config.toml
qk_norm = false
residual_init = "scaled_by_depth"
lr = 0.00099
max_precond_dim = 1024
batch_size = 64
weight_decay = 0.1
adamw_weight_decay_other_params = 0
Rows from block 4 of a small image classifier, named by matrix and row number. Rows with one number belong to one neuron. Each number is 128 + 24 x the weight over its row's rms, rounded and kept within 0 to 255. All counts start at 0. Numbers have three digits each.
After each neuron's rows are labels from the 100 images, of 14976, where the neuron reaches its highest value: "strongest on" is what is common among them. Only what is clearly more common there than usual is listed. The data: Sentinel-2 satellite tiles (TerraMesh).
# fc1: MLP up (model.blocks.4.mlp.fc1.weight, 576x192), inputs 0-191
# fc2: MLP down (model.blocks.4.mlp.fc2.weight, 192x576, transposed), outputs 0-191

fc1.554:127148116150152116134141114112163156119071086150136127161134148140104148195149144137088156133115114132147144124112114144126109120133129084134169125146115104128117107166134099149135169083130156108155103142159128154114127147153116166088144135127119097113117149114146136139153083109132149111101172134178113144113117165107116149169120118127142163118099081150122156141149142092136123065119160117139143153084130174173161118125119122107139099120105138118079158105103150186128143118090153154149113101118112108103106151168113113111125122139136151159141103090143126144139092113077143110
fc2.554:117142126119099125095117151124145096112120142119134128137110129145153127136153158086119102147160132124125140116141107145151103089126099160152131122105139101124136143124106109116117071118179114122102121116152089100108129107118152128138160145156141122155089114148165175100170099113143152136121102085115118134092140024127170105134090109153142089126136139137102120099115155105145088166092122121097111113094163092123136163099124128169155128136151113151130149142142105142098165149147097093121121178111135111100071125087132127075150114122119161143119134122131154125123163148113113107
strongest on: main land cover: water

fc1.428:107105129131143118069120101081140121129100135136128155114133133152124125101093141107189088169156141109162103113168122131137160113117125134149116159120168123071162140138095174106106104131119138153093108116094100120138130160103148127128151121131118132131144146132085091128117123148135101141129117082124134140138106124140116125158165113092140145166101148154122110132114138188131142123053122119104140147128116108108096172112152095133129127144146159109136150162119150144127114130156120116094129114142109138083093065123111190123163141094113090168094117149135146113091146125097153105
fc2.428:156124144117147133131118210101135113144148117136081147130154152102142147133148128088131103106098091177158111092134149109116159096122142107126140176123138087128132123118094110120158143119120140151114072114121094130092081132112130172159134153134172111131116126125100091123137130132142122127136100109178143168116180059157139126159095130151118104106089121123116115139099138100125117109110110135130151137100125141165103150135125149149163089120130163104114118145133147155192115158113091144158153132130138156137108108132112132095082121123114142173152147144089135123093123145141094118
strongest on: main land cover: water; snow or ice; main land cover: snow or ice

fc1.289:134129146089133134144134119146184137114159103134131175105133104117140120103133110187142126138080094107162129117158107098090113106175124119148151098105151111126147154145106141106116103099146141103101105095095173098112093101159123124106135142120119103177162060146127172126124142114136116072137093106139128125145142109165123125118146134098129120147132117145132135138141086139093086132131117144115155107110169161116153122107159118149130108123075143122125137101108135149118153137087149175118133083136119132157110127131127130163140175152102127126112150123077181093113148077143126124
fc2.289:110156143113083123127093110113172115110109143102104120147099114110165144090115134138148133129142059149143106101149135166112168144099125118137151102106112145108115125150162128179098147145125143081142120141112164140127115131126135129102146153136100100126146105121134117123136135137082144099107166095188148112142170113151145141116121119111113116161163103118124158089155122095131132149180100117166153120099121122126140086123140150126116118175110152155103097146128166165182168099133096126111138102148133099163174144103167145116104126088097137145159104104104117109108141115095091119
strongest on: clouds; main land cover: trees; main land cover: water

fc1.43:080118104108112142121117068178079137142100107119161120094107122162146119122112126126180130155161151157079078109088126148116163080160131154186142103137113129114103119133122139144130125125094105155130091119123113118092160121118095133112105102147180093119139106140153119118109117137132118159118172100136136132134130153144146140148172147107135150145120101102118147123108094130131136108149146102156135145160167158149116121102116102086150134118101115153128128111117140128120107100115162166120167115138139115120121160130097176138093126130106130118087120138167128092120104058125182133
fc2.43:147144162106095117128138090135119121117151125129107112116112140089120110126155128150147147123079129095130196169094131126127139131134158132145107161110131151146157134145163136124144119152099160172138113129153129102167102103128151137120135121107109131156113156120104154107112147129188117088095113121116122117143119152096104144112120164092116133145105167165125145159134157108140123169138126131101076141122147136106125178130141147123153134153130166126080112117159105105159155141120122097153094128130117130105122152065094121102156147128172093104134106167172104090120159191130072117
strongest on: water; main land cover: water; main land cover: built area

fc1.555:159132115102128086104107136145121130108130112127118096075101132124104161102144115175157146108144144089143087157115142132105136070100166127164098105117124074084134125105103145119155163109124136111129147144121167143143143145090133151110128120104156102153081159129136103128170152133082106125100140116128130121117155084179160105079149121112137162126113133109137129129158143092154103117123137114110122090168129145111129115161113141106122121120150072172176154115164178126115164098152142138164163147122120131138146137149112138156114093109170147128114117095115159113124110087122146135
fc2.555:112121093115145155148143100121162131122111153150121140166157177130127144114082124124149110144169100175083166086143136175138133167108118129115105147146142120157135145100130072067122103124115118119134117124107111121105109128091105111139137130120141164138132194128138173112105079138169164125147161137116118162137087144097129158111117120148084089145129122119130095108085164133107154148137144114109113140129174094142147107153108146155105127181143112112113118103095105122152097122128129133141126162082137142118129140144120075122146119146123125149189147154127109145086141165138128136
strongest on: snow or ice; main land cover: snow or ice

fc1.519:144145178150140156096090107146132126099167135150144159101122110149146174131139110154147121117119152151122124116093100111124163116136131126141100139133135124097110151166125128157100126125135129100091151151153127147159146067139115158093087096143167110125097090139126133124133163085138102083171085100111143137121138120117132094154095134110146161138132112147141110104049129134122117128123097101143139086127122140157114102129135128124063076068136124135132124101148194128131150155075132122121147114115095133122129142125137168135102166103149175085124123132140137124121139137127098119
fc2.519:111142122104139129121137114117098112114119160111156123152158111103105133125146144139112165088085144142141119138099120130132157111156119117124120113116100095141152116157172127161151114158132095103153121123114169096126153136116116133144098158103135139119103106107127128144134131138070129108169161088144182121142117117133145157147128106105160125106148115121130068098165107120148132117143132176142145120098144121149120126147064152074116116168110108108105138109130119135127082115169113122113120109146067118116156190079146155097125101107133134104198167086121115143129099092116127084
strongest on: main land cover: water

fc1.553:138121111108116148120133169128142135108135110120159124096130152135160108120112100078122121097140135105127108124109162096128114145131152135091165155136184100128112122151139124150130105136118123076133130169108148171076185084157148163077188150143104159114132170102096143122139119164110158101125154076124094122130121149145129093089117112093119114101112125143168136132141106150123146133153137134153098111173080111153157126114117124127128136140062087122120139105112122139123112134117108121148134144108080110086086133126137111139156122140139124161075143129137114083126151115109117084
fc2.553:120093124159107111102161114138104136119097151126132152067123098112142121118113114095151140117137135146143149136159151116172136094112157137124133107138131104135161158136140100142139166151120132110078116193154129132128154082145134145121133131157113122103136151141158145118134090137160138078103118161133154130145130074117159140158179160039102146096128157111126135148174121173121170125159156134141145159167138141100081195126116171116140168139139123142141110155100115129129121123127121129169124116151135116107118126161149133084154124149158102129134135110160128101122146099141125142
strongest on: main land cover: trees

fc1.565:134130116118151097157102131115174090117142117117121165145152095134136150164129102135075114152115120110099140061118082126120146065130116150107119119125124157098116122128138115155105134113118115121117113141143120117130153125131103128122150158101110121143147140156122175102137146092114065151108091161115102133127157156144113104119141119153165121104132140126142119162118158121096133183171132125147144147122128130139180133096166100145090115117126113127218104157118136121112152116107158118138104126155113146191117113098141068118162134125118125102100151097137139102124140078164140125
fc2.565:165144149179089099137127142121115130100105195104140119132120088120123112085155123128152116095130136114109121088120136156100137111108129123109143115114087132140109067071119110081097197139104132097162113131106163131145132130182121127100114138126138171089132116146121121129149104156121113157118081142146136137127142095115168175102107131118105165139130169156117158114152140127159127131143126153079136159145115120153157093123100108108151167165123150146113118077112139126142149157143130162168095127147122089096118126085135157142145117137114110118130112117116135128097161144153096116
strongest on: main land cover: water

fc1.295:135123082143183141159164118087123148143130087099132158121094153139148141133166142153143111155090120111153135068106109091115109125151119106113137168156106137125119120151087117131172114133104140091151106121153161136146099157125153149113140087101138150125132139099134129151139139081111149121105112149134129121144126149066106142156107112125121187105174105158126128125121143087151136111123150183153162135095124122159116157153160105132136100119115132077152141116098077194125125129111152154132149144118139089141108167112124111118105160158129150123140099101122114147082143125136114102
fc2.295:129195138130064094087109130110135115155150141121152143172131128184103129098148116106139163136142078134107127117108144177097134118102129147094139086128138136172119113085147130115096117140128096100123108138102076128095131121125106139120159164157161127152171095141134124144114133092140126147156144145143126123117105094145136140082095112119101115129124156120116180129113108105170096133168074093076107133124128131147122073100120104129134127194130128108159083113106127129107133110120138095126133138123149160114108151122131093097144152083108133132146150143154131137138107140129142129
strongest on: main land cover: water

fc1.298:170119163133138147133131163109106153156154132135100164158135158095128107098126094112094110119125124125189124117122072079135131097103114121118118134125118084100122151115140114134140121090108065123126099157140106119102174166141120135113119113140143134106100166127111063147133143145116112157118134118142144134110120131109090106200130143167143128132104132125164079101126134117151105128147125153118136106100097124128144123154101126147096130137155104149117148143105158137143122140185166119115165141086077160128148144152135162129077094165111144123138099093108139145115139174102156119
fc2.298:144129137101142123159109119114146114120094130141107128163124100161098159144092096119130152118126117150136125147114151130075112138130166119140135098139115121109162127179088144142122113129104146099137118144124135100103128094112122122113183158195124140125100121185093148081143124123128131118101135091149156146136180011157143103119129133135109166141149119127151102154108152178082148148126151095108137145122116113112133152122133157133097086082138139138115136137145116119173146124120145114132116091133154110144125127115132172178176172124134120134120139119137120136120125165145140121
strongest on: snow or ice; main land cover: snow or ice; clouds

fc1.442:102137109128152133116145109113134159114121124119148167105141140101147109139097144142152115128136110112138160099128147140126138148114135122108125159149150194089141124158082064103129115098098117186116110095134143149105174078115159155126128113152134137172113127127132093132119157176108154118165097128118121098117115122168111109129145142143122109091122125103135172170172101160145118142103099132185149140124104151129101145170144158144181126137123162138147124158115121152142131161133124130126144128131170076165131158143107096111110091194137117100149143171156135117118112112142144144
fc2.442:126115163103148103153121122130128097100139173105190145107115099094082139137120134144092161125156131129063099139121164110128128172128154143100116100114158141129154150169122097106131093119123166133172138139119180149114136151157086152121117136111091128123133137143137092155157139135077148144170147154099112091100125141133158138118130150150135133132087108138122143146125120117123109166140151165124135127144128121149163125111139171174115115160143139112108105157101147178149151126167116161096132109112145141088139088140170117123143108105111085091098117111141128133101093141137183104
strongest on: trees; main land cover: trees

fc1.167:145142178128099129158084110135127117089129099124142165142139128168111144108143114182119113124080144158124141119128099125135152113124122142110123117096131145119115158164132138178150141114128153117120105104163145113142141096127093123115115118131124080183143064105135146128126150083093130072144081101119151131161130132122138129178129141098140148116143142161149146150115118147131130130151106122142120118101100146143069122083132126079122135049099145149136151108142162120110144130088155127102148110171080113138151147158136132147088171101148111114097142144154166116123126099121110133
fc2.167:075150091127136107109142157112121131121092156135153100158129101131115109096139146147134109119112157143160080093109131131148137145133101117086119108095107119158127130156170150150107137128103089091126132145107144110110129135110130133143174140135135118129136115121127122126133132126070155145146141089143153135141140123129146154157132129092128121151158107096137101101117096091106145113137091119152155142064106093159142115115090150134115143201137156138155137167090142140109093098195108124097130076118124096108136131100145179109143123109114128137190118086128145150095116097120136085
strongest on: clouds; main land cover: clouds

fc1.535:108099113163138094068127146138147141116106127069092138165109094129121153159151120141153111137107112162154157126091118151164163144119105125134157075170095153117165111134145095164163119111149108155162107087120108088125081149120097085133111131116142118118138093139137107110139092148146139118143113156132182164117156130153155127185167127115182135157143118089126142123154152105125074090149158147139105145112163149118144135127160141131118126120207138133164134143158098091121146116134140158123097122128160131154137141113121117111136111115124120117142136111141132113112127136154121143
fc2.535:138134121150097110117152108120109120120118157112119146111127091135115144112077113102130147129105136131111108097121112124143138066163153133107106073102079125066158080172115153117118145123142096086097155137093112102165137117126131104108094133159127116116127151102146135111139123148095131109142088181153146108120107077131116129161146137097123129147140142087127150120164149187117148105144146112134061111130145170108097166172100152109110166135117126124119121151100105130133123134124107128116077115138126108085134116128129100151101113136115128119160132135127110102073137085178131115
strongest on: main land cover: trees

fc1.339:160147146125170166136159148110103178143126107092146144118103121096132148166129123097124101145158103126113102065130121116164134135090094120153126146138138089145124168126088136141150125136161139093176088160136121131147106166123107116104152117120130114130084165143163153131107093166161146175108121114094135174103121122117099110132153077096157125128130139127165156179136134110121125107132114178137108106144105077148100106153141111185121078146135155163161156132123134127146107083133128095129135140102085105132140115098112104126096123136128151132130106151122144160125123149127113143
fc2.339:131149141182141137175123125144158105119123120113108184157134111153145149125104135129102133125124122119099117126090145170081120074148163122133140144112109140173127097126161100091081132156107133082172135129147144104119105098114136136133178126151171119108149128140077129108163100132160169125097094111133128124123130075142133140131125119154092141145132154154151114162144117151085161148101120137136090157129102164119116112153105124095127151084113188167092128143153168160113161091117121110108123121125124125159146140139132123111166158108109107164131130138073124138115125121168139128
strongest on: trees; clouds; main land cover: trees

fc1.411:142120175177148092118116121159100127121089115098092169138142142097155118165142136156110100134142070122155127152139115134128159100093142127088099103119115147127130108118138085119121123111139110128094158088144113112158087185164153091171101140107161103107163084139153137150136107145164146152162128150133135150149088112087067099136143176122132153141127140073110131111102136119134110165110137104149091149112120124145131186113136120154139137110144160133125136102147069116099088120126111101124162133106153140145156124123139138130094149145152130081109111114128140134117122142145128138
fc2.411:123159132140120130096123094128095151156109116145126129103148119127121136097084169104144146117139140129135115156147132100170140135111166134132120156157127094143174123168153141152148124133162100125102144145162116156139142077146138117126147124152107152138164128128164128135109124147118151119139115152148139157136149080068120139170168161063152122094140155130172150107194108184134128105165134145119106105142169143153113142137138126133126179115104144106127076206089140162155138123142124119136104100158141107128115135137113122132129130173110125128148125150178104113139117100123163109
strongest on: trees; main land cover: trees

fc1.434:132155111103123175155115133153149164112119119132102146134153161145154140136146157132103137150154137160144137116106118162139115160093081143121078107147100097119130144152116120156113115103101118111121119100128130131159140144135122111152163136143084133089118140096141124145103128153130100115140105142133138125143124141145086104104135140111100146151118144171130123180129103102197128103125128160151084132123096124188140151136145127144160092123112104151156125115114171133112157171107146159094106068148079152145100082135111108172152134151125136090132201086119106165128127123136119108
fc2.434:139155098095140087106182146120095154128148170133149162134139157145134154128169124112146141121152152121159157138155111122099126148110104158129163105137155123092150135139114109158094126153130103116154158097096158134140118118105167148152149119147115082123143146090072134129116142106162106087149109152147102154139141062089111123098141102136142114149137099116127154140151149136166087123117125157149172175167114160104113119160117128134143181115132142099110145095139127109150117133144171144094123106171129150123142124064121119093151120117122100104116141123114160146155099087140138152
strongest on: snow or ice; main land cover: snow or ice

fc1.328:148123137102129106129127110162175134092158117147123147110125107165124124098147085173140126137102097125140127124139097118099118145152121136149133102119137103134144173148141129119120099116139153121112132096126187105121119099173106119110123141127098089155149045129112153101130129093136124076129092103152143103146160111152126107104144119087139128174144111144102125151143086146105105101127102111142134109123146162132128134096150138145158115106077132136121154117112144139122157143110144163101133093156116132184123132131127098181121161161142112131087142139097205103126158071146113146
fc2.328:113139108094115128130110130126170130092113120087103142139114134117146129076109141151149120147128066147137106069155137142083155111086127109144116097104114138096126120152151139165080160147112125095162116151095164129121119128126136130071163149124122096123157127119162114131133162139082144117123156089154164133152150093159157133109128096166115124148160110117135173100151116123120143131160129105128141171083096112146153113137120155140118153156137145130121118130112168164141161106147093144102143080128123108169170131123167150107125152101092107137167083123110137124109145103108091115
strongest on: clouds; main land cover: trees; main land cover: water

fc1.197:088129085151122165153179119126150167126102107115135118135159133143119095119139127158101088139135131147097165102124114133134119148143115120107156145148124162139147126129163120099108128099141111131149135121110145145109086135123136144065095118152111190137118135130147160111141101180107169137108116133134143144147107144099125142140116118065110087125158078150110140137110129142127134139116088145134106139170145097133114156125142116084081148092111171131130156149120102085173132098079077137126148106116108093103140121132117124130143097091153100154190133143160157128088137155135141143
fc2.197:140116108166131141138122159113139118139106119137150101121082144101140117130118121134075071131138122178147111161142084160152137166101151126155133167146106130121097114105095156118150113085122159140144099130194152123123132128141114116118117116153158158145115170096143122109093116122135135155141126116150142155106158080160129153086148161166123120141089091086115098130121131070119160117118159148132126096127103169113099171171132082120117127114131130140177126108124158097099098127108118125148164150133142164109154116144118122126162135153105149102194160141127149121135158152146124115
strongest on: snow or ice

fc1.171:145117092127198129140113114129104114127108137119135176146151138116101160143137168153094130090111091137153123169106112117120126087120105128154110132146131107102122118162113147124144120110115103140092105147159107110132146091169128140153155126124120130102095135138123107140176115149079088144112119093101169173116134138119122103147113158135150146074127103128140129146109112166140125093166100141133065129109139114108080094135130106126129126123141124146174154118128141110148175129144102080157124154120170100118070146134121119153084142144121135152115171120097138169132081107108081128
fc2.171:160149130126125118134121133114149145162155124083118144184160145108127131137134098137106101136140081118154138119149135136135132096088144138112118101118138168164129118132116090080160115130154135109108141125163099119116117156118139162118138158170115163098132156143096125136125116128143123167112107157114117140146118000137128134124129125092117123123116145152134153110096133142127105144095130127122118162136137127159092147139145153127155097131126103136097129115133132115095147162119102136147108108110165082098097159119072105072152091144102124151141117175076118131104131132116131146
strongest on: snow or ice

fc1.357:145123111114128119118162156120123110170130133121092095128116144108161109114113151105109121130149111121101113132132122127124113147127143129170140129169158105138157127097129089092126119139125081128160178163079126114086098159135144148118153132139099132046098161131119099124147135154165119190111138155129117126108116122145137167085156111138129106163142129134148124122140139104119113113106147145117149128137157103118188132150104144165142122194169108075136117135108107117135113103161113138129121157090187134097121117105165149112192131153120116157176127088104099131110111136119122131
fc2.357:109147142113135088141132156140130145132069151152135123162138102127123102084153119119113115109114152154151107094100137137163149122138109117103155128115106147164110147139161139154142150139112122072116126123114131102109125139103105130145183107142120123128129133157113139140141118107082141158152139120163148154160148139119152151156149125103161130157140115118149126116125091067102165094150118106134144162087086113140131111136104151144121138186123128156158141157084151133094100105201101136091149076132113106111134115078141162101174134132161132138178135084130131168103116105142123093
strongest on: clouds; main land cover: clouds

fc1.482:139122118138136153155120151133087158110078078137116125124126137116090069138134134134115153110108116095112119119130171123173091115121165099131133128130118146100098110109123117127150099138102142102116134126138127147142098130089135140115155088114129145123132184185166139124105122112088133169130157130122170098096153088110129183153145140150134102105107124141149145134163187035139127124110118133154110114105156140120129140166138124123129092170136179123150130156101128152076096106142104136145121152103129128117132086170132146125123101103108136102135111090142130159103138134119159149
fc2.482:126116124115147152136162136106140133132145129145110099145181129140164127148088118168090138174072140155104082093167146134130152125127125121128132149122141101120157109123163093123122177119160130142119155090137172105156149128141130105117156147120122143124127167089103105114113125147124182092128148132140172144131128133151159150173101104163101132097192133080135124111119142160119117128150111086141121144105117129121142113124157148141098162138150147132102096121103107110099114096164080138119135157122117115099179132149155169144138181134124102115170105152137165118094108113151105158
strongest on: clouds

fc1.273:144109169125103123164122138192164150211161119109132105109134127126103133119111120127067139107140134148122134110107114087120128099161150166090127150108117107098073117113145125096115186100129138135096149151098097139113093104103139115137143082097075127142098123147113135103137136121145116106116155125133120095154116136108113137090144123169161127112153134109130126106092097121132160132146125105120161152112127137130151132140114117119139107077118127160076140176167138166111107109153158108113128113135155100146157116143141102136104150106138116112130136120145130175169086081102128101
fc2.273:151120125093146132094120081105109133111127132113114120096197141117134142128103152100137162098097141154120122099128126130150096077119121088150131137145100148096101117139140130131130140126153128158149111155105110111142158125128144100117080111162126120134122141138173144127107112099101144143129128143107133139135153078069099133113112157112150118098114166127118094093157143159167162103132110127135117156154184136110085139145134113082126155119143129105110144171143155166161115181126142133138106116093130117134143129140115122149098111196103089145160139159136072133115120089123145066
strongest on: main land cover: trees

fc1.474:104180145117124158129092111093128110118128135133111104125091141144124097129130104083119156150126117140158150103115151133088131129152103113127125127113123147089133096122116102152090134154085103123127167172124144120116150126165134168136184140150120139134140121133133165147126126166128175181145129140087112126120126132142116083117083105098159143086122148132143134144160162125157076128160133112141096141135097125145131159130108149158125165132073077124148078116103135117116092164092090084168091107131081134134119132095152148102150095151115142118087148132140134091107137099112111119
fc2.474:118119164118128112129143108123112106113088170149108131106129106116154146120103125062097107121151114117144109109147129089156125114135131137134110072148145131110128140124133103140141105177128143120113159135157132118131133136168132077130117110131142125102137131135132129102149111120137083106117131116109144148136146041105152135125162157107110125076168118108135096103136159147127158113121088075141082111150153155109101165145115142087149189168133103093095118186110167125138132138130151117158124113176133141087149148134125115137114116138129146059116107101166120128163112108162125120
strongest on: main land cover: trees

fc1.16:125109171089145115161123103099144129120138117122148197127102134121114174132117116129157098101148099155159095140147091109125124122158175160124131149177156132114142119137104128116165133163139107107091134107117158100113140118117152130144087181155121152176167104110124161124076169120130156103103138088139152135086100117132128099111141126128072124157126137122098135127129111113148140104122141108104137107146147161125109110163142134157134126157096145090159086154120123106098109079120141133164091135146138135124123134093128139138139051094140147152154154151122143152094134112134089119
fc2.16:140120141118148112108162129161136129123174108123118157137132116144117137140154102104154110127095147116139161116165136114086139139130088134102127126107131136131113126120157146151127124135107116133079140121092165137161153172111150146152154129153137125142186085112129117147080156095137106112135146164152094113190106056128170084122143088125138168138114159090152133140149111116125115142121115134135128166111108106134152128119149118149160149107114119097103129162110137099159125108149123121088121075163120135203103142147131077136159137146102148169117168146106144105127175145140123094
strongest on: clouds; main land cover: snow or ice

fc1.503:124100118134157108106146129120144171140157122100140132108126155107115101147112120135113094181132141097153132055164126117182111085085128118154150111114124057156149118110105132113158125165142162116163115174126107114135129154134107142137084104134139144123099211137116139126099090172122095139137132144116115180107157139133090106158153069133175070149115119116152127130138145086125129104143156152135113128169129123103122112174093111151114100154131145107115134127138109117113113129152139129148124125122140123111117117126090112105120130180107109119106115122124146123140128098095116109
fc2.503:097132157148132135155160141137175135104122128157127157139145124130102125106115131125128120153141089150121080126088124127111140134172124145119141138126115102156123167155143111123102110092131139097163116132158127135113120117118105099109146122154110113130121109132085131099137141142132123161093107100111136101111099034114144137140114151156098146170141165141196143111137145101102146156105092125137116166141093149131142110137123161109100123065133168112137128100128165152083174134101108095120145083122110152129107126140175119137120155088104117161117108152102165132129171127183165137
strongest on: built area; crops; main land cover: crops; clouds

fc1.213:129137089193131145104108151159086153130123133139148149128167157099114145065126122114137118109120130156103129131129081107130140158146164124100123143099165140118119129132147165139110100083112105107171140154131129094154108135123143148120076132200134121113118178092147116133137097147133175119115104145130122139120118117164161137174123137131136111062157103085122102096132132097122133097119115154141116117074125154115125097150114099069074118133137153122130157152127133120101144110129125142165146122087128102122169128164126111107083082143123121148127131118148098122160115138111141133
fc2.213:168152167156088179170138137140135113117103095139109132112127111140142116110075125115145110118164165142144111144096125158121165127104143114111135133145123131107124134139141115115148105133114158136097178187139147157086114116090120136147156168170128133154157133146118126117116094124149136148137152108161138145127096031172157140143180120148125142143133096103116144128141102144130173139131173133119108119105103129130140090191112183159108136099140150160118125121147157163135153125153129122117133129158133139127144125099110105098139142119134134141131104136162105172111178125117142173
strongest on: clouds

fc1.130:153100109115102122132158118170150104145147103128150152133095121125130128101122140105112144075130151084168150122167126088088118138125136082125164156157146110148103124141136111129098135131131152108163115149072127177101157089106106140113168106148117097150093153114095101074116153098123142153128100125146098130119158123155132145121112088106129090135084123142126121127135116156125148107146085116137156131099126115134153125134138137096159151122087136150126153173108129135152123164141163175166122122152078163133122095134100146125100120087127152175130114138111151144148107120054152123
fc2.130:157144133135150107129135093136105112133154155142144111094121107142141146098106155111156134093124141112144142122124153156142141096100154148123163162160074088138155134148159149116125131168137117123160117119134077104165136119140156138128124109178115124109127133092155138159147104106099153096154091144069122134143155029122108186170147141108118128125112135126125145124149119160126114101121165141146078137116164125119092152162118146103141156135124116169132142159112161129137083134137118118143094090153145079107161149152114134124112149158132113126170130170113128126106120095126167123
strongest on: trees; main land cover: trees

fc1.75:124140114119129103157133125137129121118144102155138117138130103108155109126116169098127173134137096100111141063134173164146117105130130115158108159085149106128097098101099092102134141130146143083120124106094142125126112140142104080180161107113101120134202125121180182068101127138154098157184187113123096184135128140156146133103137097124165130102085096115123134152116122098131152110124114112159105151177133121144143110130130117150129140177146132136108137149132119084182110133120089152143113128119125141144129125120134118131134123091121122131137133129130109115112117092141118089
fc2.75:118155120132167095133118114118144138135129090119163066161128101084124151116172082129118124166135130110161088190152145135104141135159150109160149122128138153118132124150096139127120142087077139097166167103135151125156117099161112171105138139153158125123121132102105129149162140139126129111088101155125155139137116039167144145119078151125087144100120127133142169174093112120103162112109122115120154125185081123129116151131127134107105131121130154127146129102082141121125092119099110137118140098126108137118143122110104177136125126106147151122118142182139144131108123149137120105
strongest on: snow or ice; main land cover: snow or ice

fc1.377:129092130131108110114133157127136121166118158124121143121141178160121141140110143091111090089162114150135135140113139150125118132100068117118094104122161108120140138127146126102111102163105097139144134128116111116112106128130150115106166096115109105151129141118135059114118133187141100173184145066130112169119099118152169088132101156119151119141059126115119105104096130159110124159173121117157090140112131121124110120144118134152143126093111113170084120139154143106176140125148132150137135120119145107162160069114155148108161128154127104146103116107096170125137087134129156123
fc2.377:133174150152113122136140137097121086127132107144137115129128112139127122128139135099153094128118102153120158130125132149071121151100144105124151171148108124136134108116108139131153111144141160149116084141099076085114096137095149144127159126122149145146152114112078122135118130069128122112174121132163122145123106033130134141099087134122129130140086115140147134153175120107115117094113163139102098166116107164138143147101109105128144152132126156149097138115155108108194093090129114089130124142103171137170104156109138127070123151100111143152165138118157124154109142161144114163
strongest on: main land cover: water

fc1.312:111114141105123139174154079175108158131152143133112151176145161102118118196132121083104132136139148114083091131160110116127103160138147132050132181154094149131129098097162120111165114107138128127131089109132144133108124151153142129102120127148164152143155158132144094111152104131113128129147089125131074140119102141151135144185140148142120092106131154156145124152128117138136150189135153122152090135094111155136052133136139124130162117146127140107143151135150113123107167115126124104092123107152143111094107099138130135112147111107091136137098115129137120105135133116106181124
fc2.312:120088156132109118140115159139140125180124160113102127155103131127136106126092108095120121096137098075149141136106115116145085101126130140090101138135104146130162110142119118142110144118115137138125155141123116185125124153086144120146103118133108102119056107126156132136110134106075163133166106070102150149131155085092120126116109111135129124147124146128131130093096114114099114136096164107134111166104126139106126099152132132145121111143150088119140111116084121098105176125167100127120114158148106105146117115101094104154158139073138085146151104157155055163120105139094167116
strongest on: built area

fc1.568:116098161132122094105116123134112116127145149118137128134078118128122115127106118152113090170089109101155128158124125063124085090113129131115143114117120147134099115103112147121148144086101164158079163172142095112114120111156152129169102145074146133115089143131142133126138129135077131145137078130155128118137099146142128138087117140096143079114144135107114087134126130145172104108125105118078135090137146129113137142132125122114138188120131125132187153118140139091172152143213135131113114168150152137125105119100120127112132136151128150141090146108137144145145071093153134129
fc2.568:185129131163157108125126128125178109126117128098132110114116125106171085105132133142132095083111135145108164159146097105141140158147131138096129130163135164122138092128163135130096149127090078116102127141108139162114129160144155129120093147072131164150142130132132090141135107157151118140106107152150094134158153177124149128058111149092096103133157065112154136106125115127135099111144113164165132103113148099141125129123147105133118082196139112175124136136119150149164090106105161131151147128106107161110156127120124147103104094142135160171105151136143127097143126134126129112
strongest on: water; main land cover: water; flooded vegetation

fc1.316:152149151130114136128140157080156144163135128106131154117099139149126156086138109138103098161126133112147148149156149101122114188136144130081114083118155125112153111151172110106123117117095136119115157124088147122133142137114167088128142179114082134142167108106089140138158141119172087124114053123113115146140148074104116121118112105106115103143102138141118110141111170124119112145090157140156079115085096131114086114136161140118096123146168135129116147128125103159139151149101126069096126119092119139168102129156156101131175111123125104170149128116109113157126120151138108126
fc2.316:127081107146125112113132103111149114115146116126113077094089130111102134117128112097127133128170122126141135174127086117119140112115169108108108153125136161144141193113149125228137121128145149128139146118119147154148102122144142162087123141172145095147102146108102166133113140134125087108082154119127129140105156122130117134092136150145126183125141178123132147141115156120128142149134146139131139171124174166151107130122062138115156124140120107105122146140145112146149135132163160149177114134122101121145115135106085138126150092132125140090076121192144139110148143174117150136
strongest on: main land cover: water